config = dict(
    model='CTC audio transcriber',
    tokenizer='char',
    norm='layernorm',
    hidden_act='silu',
    moe='expert_choice',
    expert_mlp_ratio=0.25,
    residual_init='none',
    optimizer='soap',
    shampoo_beta=0.95,
    eps=1e-08,
    max_grad_norm=5.0,
    batch_size=256,
    weight_decay=0.5,
)
Rows from block 11 of a small CTC audio transcriber, named by matrix and row number. Rows with one number within an expert belong to one neuron, the router's apart. Each number is 200 + 20 x the weight over its row's rms, rounded and kept within 0 to 999. All counts start at 0.
After each expert's rows are labels from the 100 clips, of 14848, where the router gives the expert most weight on average: "loudest band" is the band of the loudest frequency at the time of the peak. Only what is clearly more common there than usual is listed. The data: read English sentences (LibriTTS-R). In brackets: how many of the 100.
# router: router (model.blocks.11.mlp.router.weight, 16x256, trained with AdamW), inputs 86-171
# up: expert up (model.blocks.11.mlp.up, 16x64x256), inputs 86-171
# down: expert down (model.blocks.11.mlp.down, 16x256x64, transposed), outputs 86-171

# expert 15
router.15,160,214,157,220,221,218,194,187,169,219,200,200,224,205,161,177,194,200,175,225,194,231,219,232,221,202,182,201,171,205,194,213,245,215,200,202,204,220,252,186,209,180,179,178,201,239,257,223,156,185,189,178,193,214,210,219,212,200,181,215,190,198,215,189,218,186,229,175,198,182,182,212,189,228,216,201,189,205,180,176,212,173,201,184,203,211
up.0,150,184,193,213,159,188,194,213,192,223,206,210,179,228,205,188,214,213,209,233,181,207,194,181,200,227,208,185,204,204,194,230,194,183,206,216,178,206,208,187,186,176,182,204,205,221,240,220,184,224,182,216,175,227,208,214,213,246,231,201,203,212,207,181,202,205,219,234,227,231,211,218,205,214,180,175,172,197,205,187,186,213,167,182,207,209
down.0,182,189,186,220,220,167,177,185,216,201,208,218,177,183,195,203,202,165,214,191,216,178,215,210,216,237,187,218,231,197,171,224,191,216,211,198,179,219,205,234,223,215,181,219,168,180,207,192,205,211,213,202,188,217,164,153,213,222,172,227,241,183,238,225,186,220,198,215,238,216,186,183,149,239,187,184,218,204,185,185,187,199,235,234,192,190
up.1,227,205,192,178,226,213,195,197,204,174,170,223,182,220,166,166,216,192,212,187,237,181,182,221,244,169,211,208,217,196,221,230,211,198,214,200,229,182,208,185,214,177,218,183,193,216,188,203,180,223,201,188,163,192,205,200,186,137,223,188,197,227,194,221,183,186,147,171,165,151,195,197,201,228,217,193,179,222,200,224,186,169,228,189,187,199
down.1,211,205,198,215,188,179,180,193,186,217,199,181,227,205,171,203,187,170,201,202,209,216,202,171,220,191,214,198,181,177,222,199,175,209,221,167,194,227,199,191,184,197,168,138,222,209,185,167,205,215,196,199,190,236,169,200,205,175,210,187,223,181,238,254,206,186,199,213,194,169,194,197,198,167,210,217,220,201,207,217,191,186,186,191,188,224
up.2,206,180,223,198,227,194,202,183,220,202,204,186,239,210,220,199,196,197,203,172,211,225,210,219,188,203,202,209,203,199,223,197,232,232,174,209,197,244,201,191,181,191,210,193,201,168,217,219,204,187,225,178,198,195,167,166,231,195,154,248,220,205,223,211,188,183,214,198,226,186,205,173,158,209,204,242,190,174,202,184,193,234,197,179,190,177
down.2,203,214,203,211,193,214,197,183,199,190,208,223,220,153,213,200,184,210,244,187,169,154,202,243,211,213,199,214,193,214,180,224,190,196,193,189,230,182,176,180,200,224,186,207,189,201,212,199,214,206,200,192,182,149,165,188,212,238,224,174,201,197,188,221,211,212,203,226,191,204,165,213,216,177,205,209,220,198,169,214,184,176,196,187,183,226
up.3,178,183,189,193,220,200,191,249,198,200,203,237,194,237,190,187,232,251,213,208,182,225,191,197,256,182,214,197,180,180,169,191,211,161,196,178,193,218,203,181,182,175,177,174,224,253,180,184,191,218,211,194,233,205,199,196,221,232,179,217,169,207,218,200,211,217,241,203,197,201,222,238,211,170,162,177,203,228,189,189,174,206,199,192,178,196
down.3,183,175,195,216,200,202,234,253,232,194,234,213,211,147,198,239,200,212,172,192,209,164,237,214,176,179,180,185,173,183,233,210,168,236,233,208,215,186,175,182,201,198,198,228,223,200,202,173,180,198,197,193,197,164,218,227,223,242,188,213,241,206,202,194,212,221,212,167,212,209,183,208,219,205,215,187,233,203,222,210,207,195,193,180,218,213
up.4,213,226,196,169,176,195,210,190,216,217,187,188,192,251,237,220,189,177,228,198,205,214,173,190,181,188,217,212,252,180,179,210,218,229,190,193,207,189,179,196,217,213,205,217,195,177,202,207,205,197,199,216,212,166,188,230,200,219,223,204,240,183,196,218,167,223,191,195,189,189,178,213,193,191,211,218,186,192,210,194,209,190,204,188,194,205
down.4,179,198,180,236,231,204,180,207,208,210,212,162,214,203,184,198,249,218,188,191,186,222,202,207,191,211,196,199,225,181,206,207,206,215,226,188,182,181,198,216,216,205,199,164,205,212,220,191,171,203,202,177,207,195,190,192,185,244,215,198,210,180,190,200,216,208,202,222,216,177,220,200,198,172,223,213,176,191,211,202,184,212,186,191,242,154
loudest band: 250 to 500 Hz (38)

# expert 2
router.2,225,186,210,158,189,203,206,195,199,219,195,204,171,219,217,197,171,220,168,182,214,217,164,212,196,196,225,181,202,197,155,234,230,177,209,236,195,198,205,190,233,193,203,199,159,195,208,199,182,184,194,191,196,165,198,220,185,174,211,226,196,192,243,198,208,214,175,203,185,217,202,227,175,217,189,208,222,227,201,226,179,155,205,217,229,200
up.0,165,191,195,222,199,181,180,204,208,188,177,189,200,214,226,220,210,172,179,193,190,190,197,200,220,180,233,178,183,225,230,231,189,203,213,176,198,196,204,190,223,207,236,210,153,189,227,198,201,219,213,153,197,194,208,172,218,195,190,207,205,184,202,172,169,205,224,240,211,162,226,231,198,227,222,220,191,216,149,221,205,203,195,195,203,201
down.0,184,172,217,177,191,163,230,176,205,193,223,185,204,213,219,196,215,202,222,230,192,208,218,184,217,192,203,192,200,231,193,201,214,167,243,214,203,201,204,207,208,212,224,206,181,207,201,172,211,185,208,198,165,224,212,188,204,219,179,185,193,197,204,188,156,201,188,173,199,213,208,193,233,197,222,177,191,214,229,186,213,265,200,175,203,224
up.1,190,230,161,183,201,194,206,218,203,207,187,199,200,221,202,183,218,205,240,210,191,179,191,187,200,222,206,211,227,172,233,226,230,145,195,222,188,183,216,177,176,227,234,176,198,224,198,166,178,196,211,207,229,228,160,155,212,175,206,194,192,215,201,205,205,207,215,192,207,194,198,214,212,190,164,191,225,215,225,209,168,192,204,196,190,205
down.1,204,194,211,205,213,212,204,238,171,187,172,210,215,209,233,195,228,173,214,201,186,181,212,190,174,204,204,239,160,181,189,209,223,221,178,211,210,196,189,193,201,191,213,207,217,152,207,244,192,206,210,195,213,212,201,198,186,229,171,208,192,214,196,224,190,233,177,194,196,204,179,196,245,225,196,196,201,199,228,191,168,193,187,229,215,212
up.2,221,215,213,223,175,185,199,211,204,183,208,196,189,235,209,222,197,196,208,230,211,205,198,194,214,264,199,227,192,215,245,192,190,198,226,230,161,198,221,177,201,194,222,244,210,199,197,191,197,224,169,216,150,196,239,192,225,219,190,226,184,189,206,209,225,173,225,208,208,209,201,196,213,216,207,170,174,225,205,199,185,218,180,212,237,187
down.2,201,213,208,206,257,232,215,186,226,217,166,213,222,183,231,171,216,212,204,202,206,204,193,208,223,187,189,183,179,193,152,186,213,216,219,201,176,195,170,208,205,212,225,202,208,187,230,187,222,200,182,212,199,205,226,189,188,230,193,168,223,177,166,214,167,224,176,198,219,195,194,214,199,207,200,230,240,199,193,233,216,192,201,195,234,203
up.3,204,223,219,199,230,197,216,202,191,214,198,212,175,228,161,217,185,241,187,201,200,209,185,182,178,199,224,197,173,210,200,194,219,176,162,185,206,200,193,207,232,196,197,207,193,224,189,198,176,225,197,215,244,191,187,195,216,204,239,181,225,198,178,195,167,200,189,234,222,174,214,181,160,207,195,172,210,218,202,200,192,203,197,244,173,184
down.3,219,201,210,183,187,201,213,182,211,195,197,202,203,217,225,180,180,180,170,222,180,194,198,180,206,209,215,210,200,184,214,189,205,179,204,178,192,187,208,181,210,203,186,216,192,213,206,214,233,167,176,193,153,195,197,204,237,224,190,198,204,156,219,196,166,195,182,240,203,183,195,196,211,195,197,155,178,147,231,227,196,170,167,203,209,190
up.4,197,191,184,220,191,192,167,212,212,185,189,194,208,162,161,208,182,219,187,167,208,191,216,185,183,165,196,233,174,202,217,198,238,185,195,215,177,211,185,200,220,223,194,190,196,192,196,166,204,228,246,194,210,230,191,213,204,196,181,196,239,202,196,175,185,224,208,228,172,195,190,201,195,185,169,220,169,212,222,222,200,218,182,188,214,188
down.4,196,185,174,218,209,235,235,222,203,195,240,226,188,215,169,190,203,231,207,190,205,183,207,205,187,206,197,206,220,216,221,215,193,239,169,222,223,198,227,169,177,185,190,238,208,203,186,182,203,166,222,195,148,205,217,230,198,209,172,206,186,188,249,179,180,230,178,164,200,224,174,200,207,257,215,215,193,210,197,218,187,242,186,170,224,216
loudest band: 250 to 500 Hz (37); 500 to 1000 Hz (27)

# expert 12
router.12,186,196,193,168,183,208,198,225,226,211,194,200,197,207,218,217,200,199,176,201,168,197,189,176,235,182,202,203,179,171,188,219,174,220,215,205,228,189,190,162,234,214,191,188,197,201,190,164,205,192,205,246,179,202,199,220,187,202,192,187,225,188,230,204,237,198,213,209,227,219,158,195,180,197,229,201,196,171,183,228,192,172,216,171,189,192
up.0,206,213,183,222,201,195,205,192,148,225,234,199,213,171,213,214,176,196,217,192,176,156,209,178,167,190,215,215,196,157,193,173,168,178,199,218,188,191,213,209,195,167,198,203,205,180,174,206,222,224,197,175,191,224,202,206,206,185,201,184,187,205,209,205,202,213,223,225,195,216,196,202,199,205,162,206,239,196,222,172,182,182,169,224,168,163
down.0,196,197,220,217,204,165,174,189,184,200,226,234,191,223,216,170,207,193,191,189,210,210,203,201,186,188,164,196,200,177,217,169,189,172,185,195,194,198,184,207,201,212,200,192,163,172,180,227,222,182,174,207,199,209,228,219,181,169,228,177,173,198,210,222,177,213,187,226,227,204,195,193,212,223,250,201,214,217,178,201,210,120,240,189,210,174
up.1,176,210,192,233,223,222,173,194,164,205,202,220,223,235,162,195,234,188,222,217,187,191,202,207,223,202,193,168,198,180,178,227,206,178,185,229,227,209,234,215,201,192,205,197,206,219,257,179,201,200,211,220,218,189,185,186,191,170,212,191,234,191,177,182,176,179,198,222,239,201,230,216,196,206,251,194,203,158,183,187,185,199,202,193,177,209
down.1,196,185,221,201,195,176,201,196,226,222,175,177,188,203,196,203,191,222,224,211,210,224,185,202,191,207,170,196,203,201,220,202,239,218,210,179,185,222,247,208,179,199,195,216,207,202,165,233,159,222,178,174,167,239,225,183,195,216,169,239,181,209,220,172,207,172,201,213,195,185,232,216,199,187,210,196,193,202,219,184,233,154,186,204,199,212
up.2,173,210,177,253,197,166,193,200,220,206,228,214,212,194,174,204,186,181,208,223,194,169,214,214,213,226,192,192,191,192,187,190,196,224,206,231,232,221,200,191,184,203,229,214,187,198,198,183,185,224,209,228,190,201,152,205,150,217,180,196,205,200,189,206,211,183,219,196,202,203,204,148,169,208,175,214,183,208,209,184,193,220,210,206,209,182
down.2,186,189,177,185,216,215,194,209,199,226,218,188,196,174,204,208,241,215,206,208,144,198,196,198,227,226,138,194,181,207,205,214,210,197,186,214,228,219,177,231,190,184,185,203,192,156,185,189,171,197,211,204,209,162,194,241,183,210,194,217,186,176,256,191,195,200,170,222,201,206,204,226,203,185,215,214,159,203,190,179,186,206,198,226,228,197
up.3,183,165,210,181,225,214,235,188,181,244,206,175,209,204,208,209,186,197,231,209,205,206,172,173,214,184,221,210,169,204,179,230,180,212,231,189,210,214,179,184,240,214,194,197,204,212,197,209,189,204,178,225,207,214,174,238,220,174,200,177,201,233,178,213,215,192,208,170,191,205,189,194,214,189,156,192,241,253,167,160,181,199,225,180,144,194
down.3,193,216,200,214,211,199,209,194,188,195,195,190,237,186,205,195,183,205,205,236,188,205,233,183,223,220,197,201,228,197,233,218,220,210,213,236,207,213,201,187,190,239,211,206,218,213,178,211,207,218,230,204,189,184,228,221,207,236,202,215,195,238,196,215,184,195,188,191,187,182,183,191,211,195,184,214,188,175,222,191,189,218,170,191,238,211
up.4,210,199,241,203,197,171,187,189,178,201,185,219,213,231,198,206,205,168,226,218,184,193,206,197,173,189,215,226,199,205,174,176,206,197,193,195,204,171,209,194,170,200,223,233,189,172,181,194,199,189,169,187,210,200,201,185,235,214,199,218,216,167,219,205,200,227,163,174,186,195,198,232,192,177,193,176,204,224,224,175,168,191,201,195,193,206
down.4,206,229,220,201,199,218,170,207,213,233,209,210,205,213,214,190,191,178,216,152,138,181,235,200,193,224,229,175,175,171,185,176,233,198,184,200,200,212,264,202,183,218,199,217,185,207,163,231,195,181,181,198,200,223,168,180,212,209,191,195,178,183,212,197,220,186,220,224,184,195,193,183,188,177,205,211,202,192,187,217,181,195,204,215,204,202
loudest band: 250 to 500 Hz (41)

# expert 10
router.10,184,220,203,226,198,234,210,214,179,184,217,218,198,175,240,167,206,186,165,229,185,211,207,204,184,193,232,206,209,191,195,211,239,215,178,212,218,247,202,232,187,172,192,208,178,183,199,235,214,208,190,174,205,228,170,206,182,193,156,184,216,211,160,175,191,173,224,147,231,192,151,174,174,196,201,196,173,231,211,193,211,205,171,239,225,210
up.0,236,209,159,191,206,201,185,210,214,212,210,218,214,217,219,173,193,178,209,192,215,205,195,248,181,225,205,169,212,233,219,172,190,189,186,190,232,222,173,194,235,210,200,176,199,184,190,193,260,216,176,193,233,205,170,206,207,218,185,211,202,184,175,142,196,191,155,215,217,176,174,211,172,209,222,209,216,168,230,195,219,207,205,190,228,211
down.0,205,179,198,213,172,227,188,200,184,184,199,227,211,220,177,188,205,192,225,192,178,193,191,189,158,188,190,196,190,222,206,171,211,227,151,162,204,190,217,193,181,186,220,215,220,223,217,187,177,200,239,196,206,179,215,202,181,212,198,185,203,204,200,202,212,199,223,168,178,211,177,206,191,205,216,227,211,218,168,167,179,177,235,200,185,210
up.1,211,224,201,189,191,198,200,224,170,212,227,173,203,178,205,176,195,206,221,222,199,176,175,206,205,192,174,169,226,202,184,190,204,164,163,205,185,225,172,191,234,214,164,200,213,189,170,217,201,199,162,181,213,224,185,211,181,162,191,180,233,214,195,196,218,177,202,194,187,208,178,170,199,183,214,199,202,182,205,179,193,195,197,203,198,196
down.1,234,220,192,197,187,195,207,204,209,221,221,215,203,192,198,223,177,195,200,214,200,213,194,211,209,207,205,197,167,232,195,195,215,231,193,195,216,172,220,185,206,189,224,199,216,193,196,220,166,177,173,207,198,204,194,205,156,199,192,195,189,204,233,245,184,184,205,192,200,152,191,147,178,224,171,151,204,189,209,173,198,193,201,154,197,209
up.2,187,196,208,209,164,240,169,206,197,212,199,212,193,202,233,184,220,185,175,189,176,165,193,217,176,198,198,223,236,205,180,194,199,250,210,190,211,225,229,197,186,192,206,187,193,185,171,222,219,177,193,192,194,205,210,207,188,200,210,188,196,204,233,207,181,241,199,189,221,193,199,193,202,181,183,216,192,177,201,180,191,207,183,211,255,243
down.2,195,208,196,177,236,164,200,178,232,175,206,194,189,193,193,229,195,180,204,184,212,208,175,225,233,217,204,210,174,158,212,198,185,193,219,210,212,235,198,195,188,213,194,191,196,220,192,179,187,212,178,188,184,243,188,195,189,188,193,211,207,207,159,232,203,146,223,213,192,182,190,176,200,199,197,185,196,203,221,189,143,184,229,192,186,176
up.3,175,170,234,203,259,210,192,165,221,192,187,185,178,224,185,155,190,190,185,198,194,163,204,213,182,195,204,225,212,202,198,197,235,178,177,199,202,191,178,236,196,213,227,179,211,185,213,250,195,192,238,169,193,213,195,191,192,219,178,229,181,212,169,183,182,161,197,184,201,224,191,224,213,205,212,220,168,219,176,195,172,228,217,215,178,209
down.3,207,196,209,190,144,174,235,203,220,225,200,191,219,218,203,200,208,175,190,193,191,176,221,183,211,184,216,227,197,201,197,204,193,199,215,184,164,154,178,191,234,232,230,201,215,209,189,170,184,189,173,205,213,193,167,144,174,218,175,180,208,174,197,182,232,179,199,214,191,214,181,197,176,213,211,203,207,163,188,171,196,242,189,168,202,198
up.4,220,168,184,226,232,214,192,212,226,202,210,209,185,213,190,223,186,202,199,184,223,179,197,177,193,210,190,193,165,184,195,176,154,189,223,230,215,204,234,233,174,216,215,220,182,178,196,211,202,185,223,205,217,202,235,205,228,205,163,231,207,223,207,230,197,218,212,169,208,184,201,195,214,196,230,191,179,212,198,230,208,212,193,197,167,190
down.4,216,183,201,191,183,214,219,235,202,163,162,189,214,189,180,191,208,214,193,192,213,209,217,183,200,202,181,194,207,185,216,226,175,216,196,194,190,184,232,221,224,199,208,245,217,175,171,195,194,208,182,190,181,199,201,190,210,200,213,175,184,186,179,170,215,185,194,224,226,190,199,182,185,230,190,193,221,213,155,197,215,226,181,182,201,203
loudest band: 500 to 1000 Hz (30)

# expert 4
router.4,164,211,187,227,219,201,226,196,190,208,196,185,205,159,197,168,202,206,224,230,196,199,212,216,170,243,198,205,211,212,209,201,195,176,184,173,195,202,192,236,213,181,191,225,180,239,206,218,199,194,216,231,194,214,210,183,191,209,171,191,204,191,179,224,205,187,193,175,208,195,165,206,241,179,185,200,203,201,213,188,206,225,187,230,187,197
up.0,179,216,201,222,211,198,207,220,200,212,218,212,202,214,200,218,183,227,192,225,206,179,208,217,212,208,196,207,239,193,214,212,213,173,202,216,218,220,211,187,184,178,227,196,198,196,177,168,188,206,207,206,207,213,216,193,219,184,217,170,164,167,217,202,183,194,212,206,217,190,198,178,227,204,180,206,204,197,215,203,226,205,196,205,168,203
down.0,195,221,202,184,194,218,195,184,204,228,184,190,229,215,189,229,213,185,189,213,190,182,188,179,222,211,214,191,212,212,190,198,225,198,198,226,204,199,208,192,224,179,226,213,171,196,206,199,192,177,193,201,142,201,184,184,190,203,180,215,209,184,148,220,194,211,181,195,255,175,205,203,175,214,203,177,178,197,203,184,179,196,206,187,207,220
up.1,217,207,194,196,196,234,198,194,163,234,184,212,201,186,192,202,180,204,232,233,217,198,164,198,207,197,222,188,223,223,179,216,190,209,201,164,217,217,221,199,219,186,209,218,177,187,242,194,222,213,187,192,194,197,201,210,169,222,185,205,203,188,185,206,201,206,186,236,210,200,168,197,202,209,142,179,218,236,205,184,177,195,211,193,201,191
down.1,180,211,178,197,229,211,177,205,183,169,236,233,195,219,171,201,220,216,228,212,215,208,184,248,197,192,220,197,178,209,199,209,208,222,194,182,193,177,216,193,201,221,211,156,161,229,156,200,199,174,207,170,228,163,231,179,219,177,174,207,197,207,188,200,179,171,207,191,247,195,243,211,184,190,179,182,175,179,197,196,179,212,175,169,227,183
up.2,211,196,185,221,183,196,223,217,216,204,219,208,239,165,219,232,181,227,221,197,184,194,205,243,215,211,190,172,200,206,182,201,193,202,194,196,230,193,175,187,184,201,185,172,187,208,218,210,162,182,202,170,198,202,159,210,155,175,225,173,197,207,224,196,241,200,193,203,215,205,189,200,202,238,215,198,191,212,194,181,207,188,190,192,223,174
down.2,191,236,198,182,211,203,149,195,217,217,217,219,245,188,159,211,207,195,238,227,234,221,166,207,215,224,194,192,211,163,197,208,170,174,205,164,215,164,211,205,166,216,231,198,188,210,201,190,203,204,216,202,193,186,250,210,189,184,166,201,210,206,189,212,196,221,207,194,197,211,200,193,227,223,198,221,215,218,229,214,217,171,214,190,212,210
up.3,197,175,165,194,183,189,203,203,189,177,220,187,228,189,168,197,222,217,216,241,195,198,213,184,222,165,209,227,208,212,186,199,186,194,226,233,232,174,228,206,160,176,190,193,184,187,217,205,194,208,164,185,202,208,189,198,196,214,201,184,193,226,197,213,223,203,205,201,197,169,182,187,215,211,163,153,223,195,194,168,233,185,196,177,199,207
down.3,172,217,206,182,203,219,206,204,217,180,184,196,220,232,199,167,222,231,189,200,231,179,235,179,228,212,210,220,215,191,204,200,197,163,198,226,231,204,242,196,175,205,213,201,177,204,212,208,197,213,210,203,224,180,183,187,189,225,203,226,190,242,194,187,248,188,183,214,196,192,154,213,202,195,187,211,160,207,232,199,208,181,201,176,178,205
up.4,228,206,149,193,201,193,229,229,175,207,197,171,201,194,207,164,216,186,210,198,193,206,203,211,159,221,157,212,230,198,204,198,234,218,193,176,184,205,198,212,206,185,198,195,209,164,196,234,212,194,206,194,199,203,205,162,158,195,198,162,238,214,201,223,184,222,198,197,207,210,220,210,169,187,188,177,172,186,215,206,224,178,200,205,245,193
down.4,247,191,180,237,177,191,191,217,192,215,177,203,187,201,208,202,181,189,219,199,226,223,209,198,207,164,165,236,187,164,229,174,221,177,209,176,211,191,184,213,213,182,203,198,186,215,208,209,194,201,188,199,206,204,192,145,161,216,166,206,179,201,224,231,202,171,209,213,201,178,202,177,195,219,210,212,200,181,240,192,175,201,181,187,190,161
loudest band: 250 to 500 Hz (35)

# expert 0
router.0,204,191,250,274,218,198,184,212,196,224,217,207,217,168,199,205,185,202,172,198,178,165,199,203,193,212,199,182,200,201,205,152,178,186,156,231,196,186,157,206,203,181,183,215,209,183,198,167,177,194,189,200,206,219,222,206,168,209,200,189,219,189,215,197,189,199,190,224,194,224,173,227,172,212,203,243,217,185,226,240,206,205,201,197,207,185
up.0,226,203,199,219,225,182,159,191,171,204,206,192,204,228,163,196,186,167,185,186,181,179,181,187,222,149,180,207,235,203,155,206,203,203,198,204,179,203,177,190,207,196,222,206,179,176,197,184,220,198,187,236,228,194,221,207,208,220,210,167,190,150,211,209,178,229,142,181,174,202,183,191,221,199,168,217,183,202,210,240,185,208,167,204,203,173
down.0,214,185,181,206,201,223,241,182,190,193,196,208,207,179,225,154,199,213,197,187,171,194,209,204,246,208,178,208,199,179,186,172,219,227,201,238,205,233,210,207,202,170,178,180,200,214,202,204,189,236,213,180,222,226,218,182,183,201,192,225,215,164,187,203,222,218,210,201,204,218,215,185,190,207,200,203,203,196,184,175,190,206,195,219,200,206
up.1,208,197,254,182,180,205,201,206,198,216,193,206,222,196,193,198,197,195,203,203,182,218,179,185,219,200,218,207,190,199,165,212,201,200,169,215,224,222,202,201,184,231,175,222,209,201,212,182,201,190,201,179,209,201,157,219,190,202,190,205,188,235,169,221,148,193,193,243,178,193,225,188,190,190,184,202,193,206,208,209,174,174,217,194,229,211
down.1,229,182,203,197,153,188,219,227,198,186,164,209,188,185,214,232,254,177,204,193,197,190,192,198,210,219,190,199,203,170,222,210,212,192,213,194,214,181,197,206,200,232,162,189,176,192,208,191,225,181,199,162,146,201,185,202,223,183,179,200,199,206,235,238,209,212,175,241,198,235,175,207,214,175,201,229,212,199,188,194,189,207,210,207,197,198
up.2,225,189,217,204,225,216,180,213,211,208,210,162,181,215,232,211,223,194,208,212,167,205,184,218,214,210,201,236,204,194,185,177,193,193,187,217,198,203,191,195,177,202,169,203,224,208,212,220,173,192,169,206,211,210,205,219,214,205,181,173,222,199,142,170,192,183,183,227,223,162,170,170,182,232,171,175,213,214,203,196,188,185,177,216,210,185
down.2,217,185,197,184,184,188,198,180,186,179,221,208,200,170,169,190,235,232,200,215,212,202,204,218,227,213,198,188,163,192,223,188,220,187,199,184,196,204,228,195,217,200,141,178,195,233,250,205,197,193,225,189,166,202,201,209,190,197,178,233,188,218,231,166,212,194,212,206,162,216,240,190,194,207,218,190,227,233,178,207,211,186,206,231,208,199
up.3,223,174,205,195,187,167,237,212,199,172,171,183,200,170,199,198,215,199,226,170,217,224,187,181,173,189,192,242,187,200,212,189,197,182,231,195,213,220,208,186,189,210,243,206,218,206,171,210,177,198,213,190,224,213,199,210,199,223,203,216,163,193,230,218,158,226,199,226,226,200,211,184,192,211,199,247,156,206,216,203,180,201,215,195,156,218
down.3,175,210,215,233,192,199,185,206,160,242,238,177,229,212,183,211,175,215,170,144,216,173,202,222,185,199,210,216,162,206,221,212,195,222,194,170,216,144,185,179,174,189,196,208,194,228,250,222,196,224,190,202,192,199,211,186,220,199,172,168,207,184,209,204,214,176,189,193,232,217,225,210,179,205,226,187,223,213,185,229,148,212,171,165,232,240
up.4,195,212,193,219,198,206,213,235,204,214,215,171,214,216,242,185,209,229,184,216,177,200,182,220,194,180,219,230,195,195,220,212,228,185,195,180,211,189,190,213,203,212,236,203,193,211,238,230,216,184,201,209,243,199,212,206,206,213,185,203,207,176,263,181,164,188,172,205,176,197,221,245,213,224,203,225,246,193,196,218,197,212,229,202,214,203
down.4,228,189,220,179,245,198,197,205,203,180,204,196,209,144,169,228,240,190,202,166,223,205,217,137,194,182,220,192,214,167,206,213,173,153,204,167,214,159,150,203,225,227,197,187,196,204,218,207,189,216,230,190,185,180,173,188,220,220,208,206,204,206,173,234,189,203,212,209,202,213,207,199,198,215,205,184,213,187,191,201,202,243,199,222,196,188
loudest band: 250 to 500 Hz (45)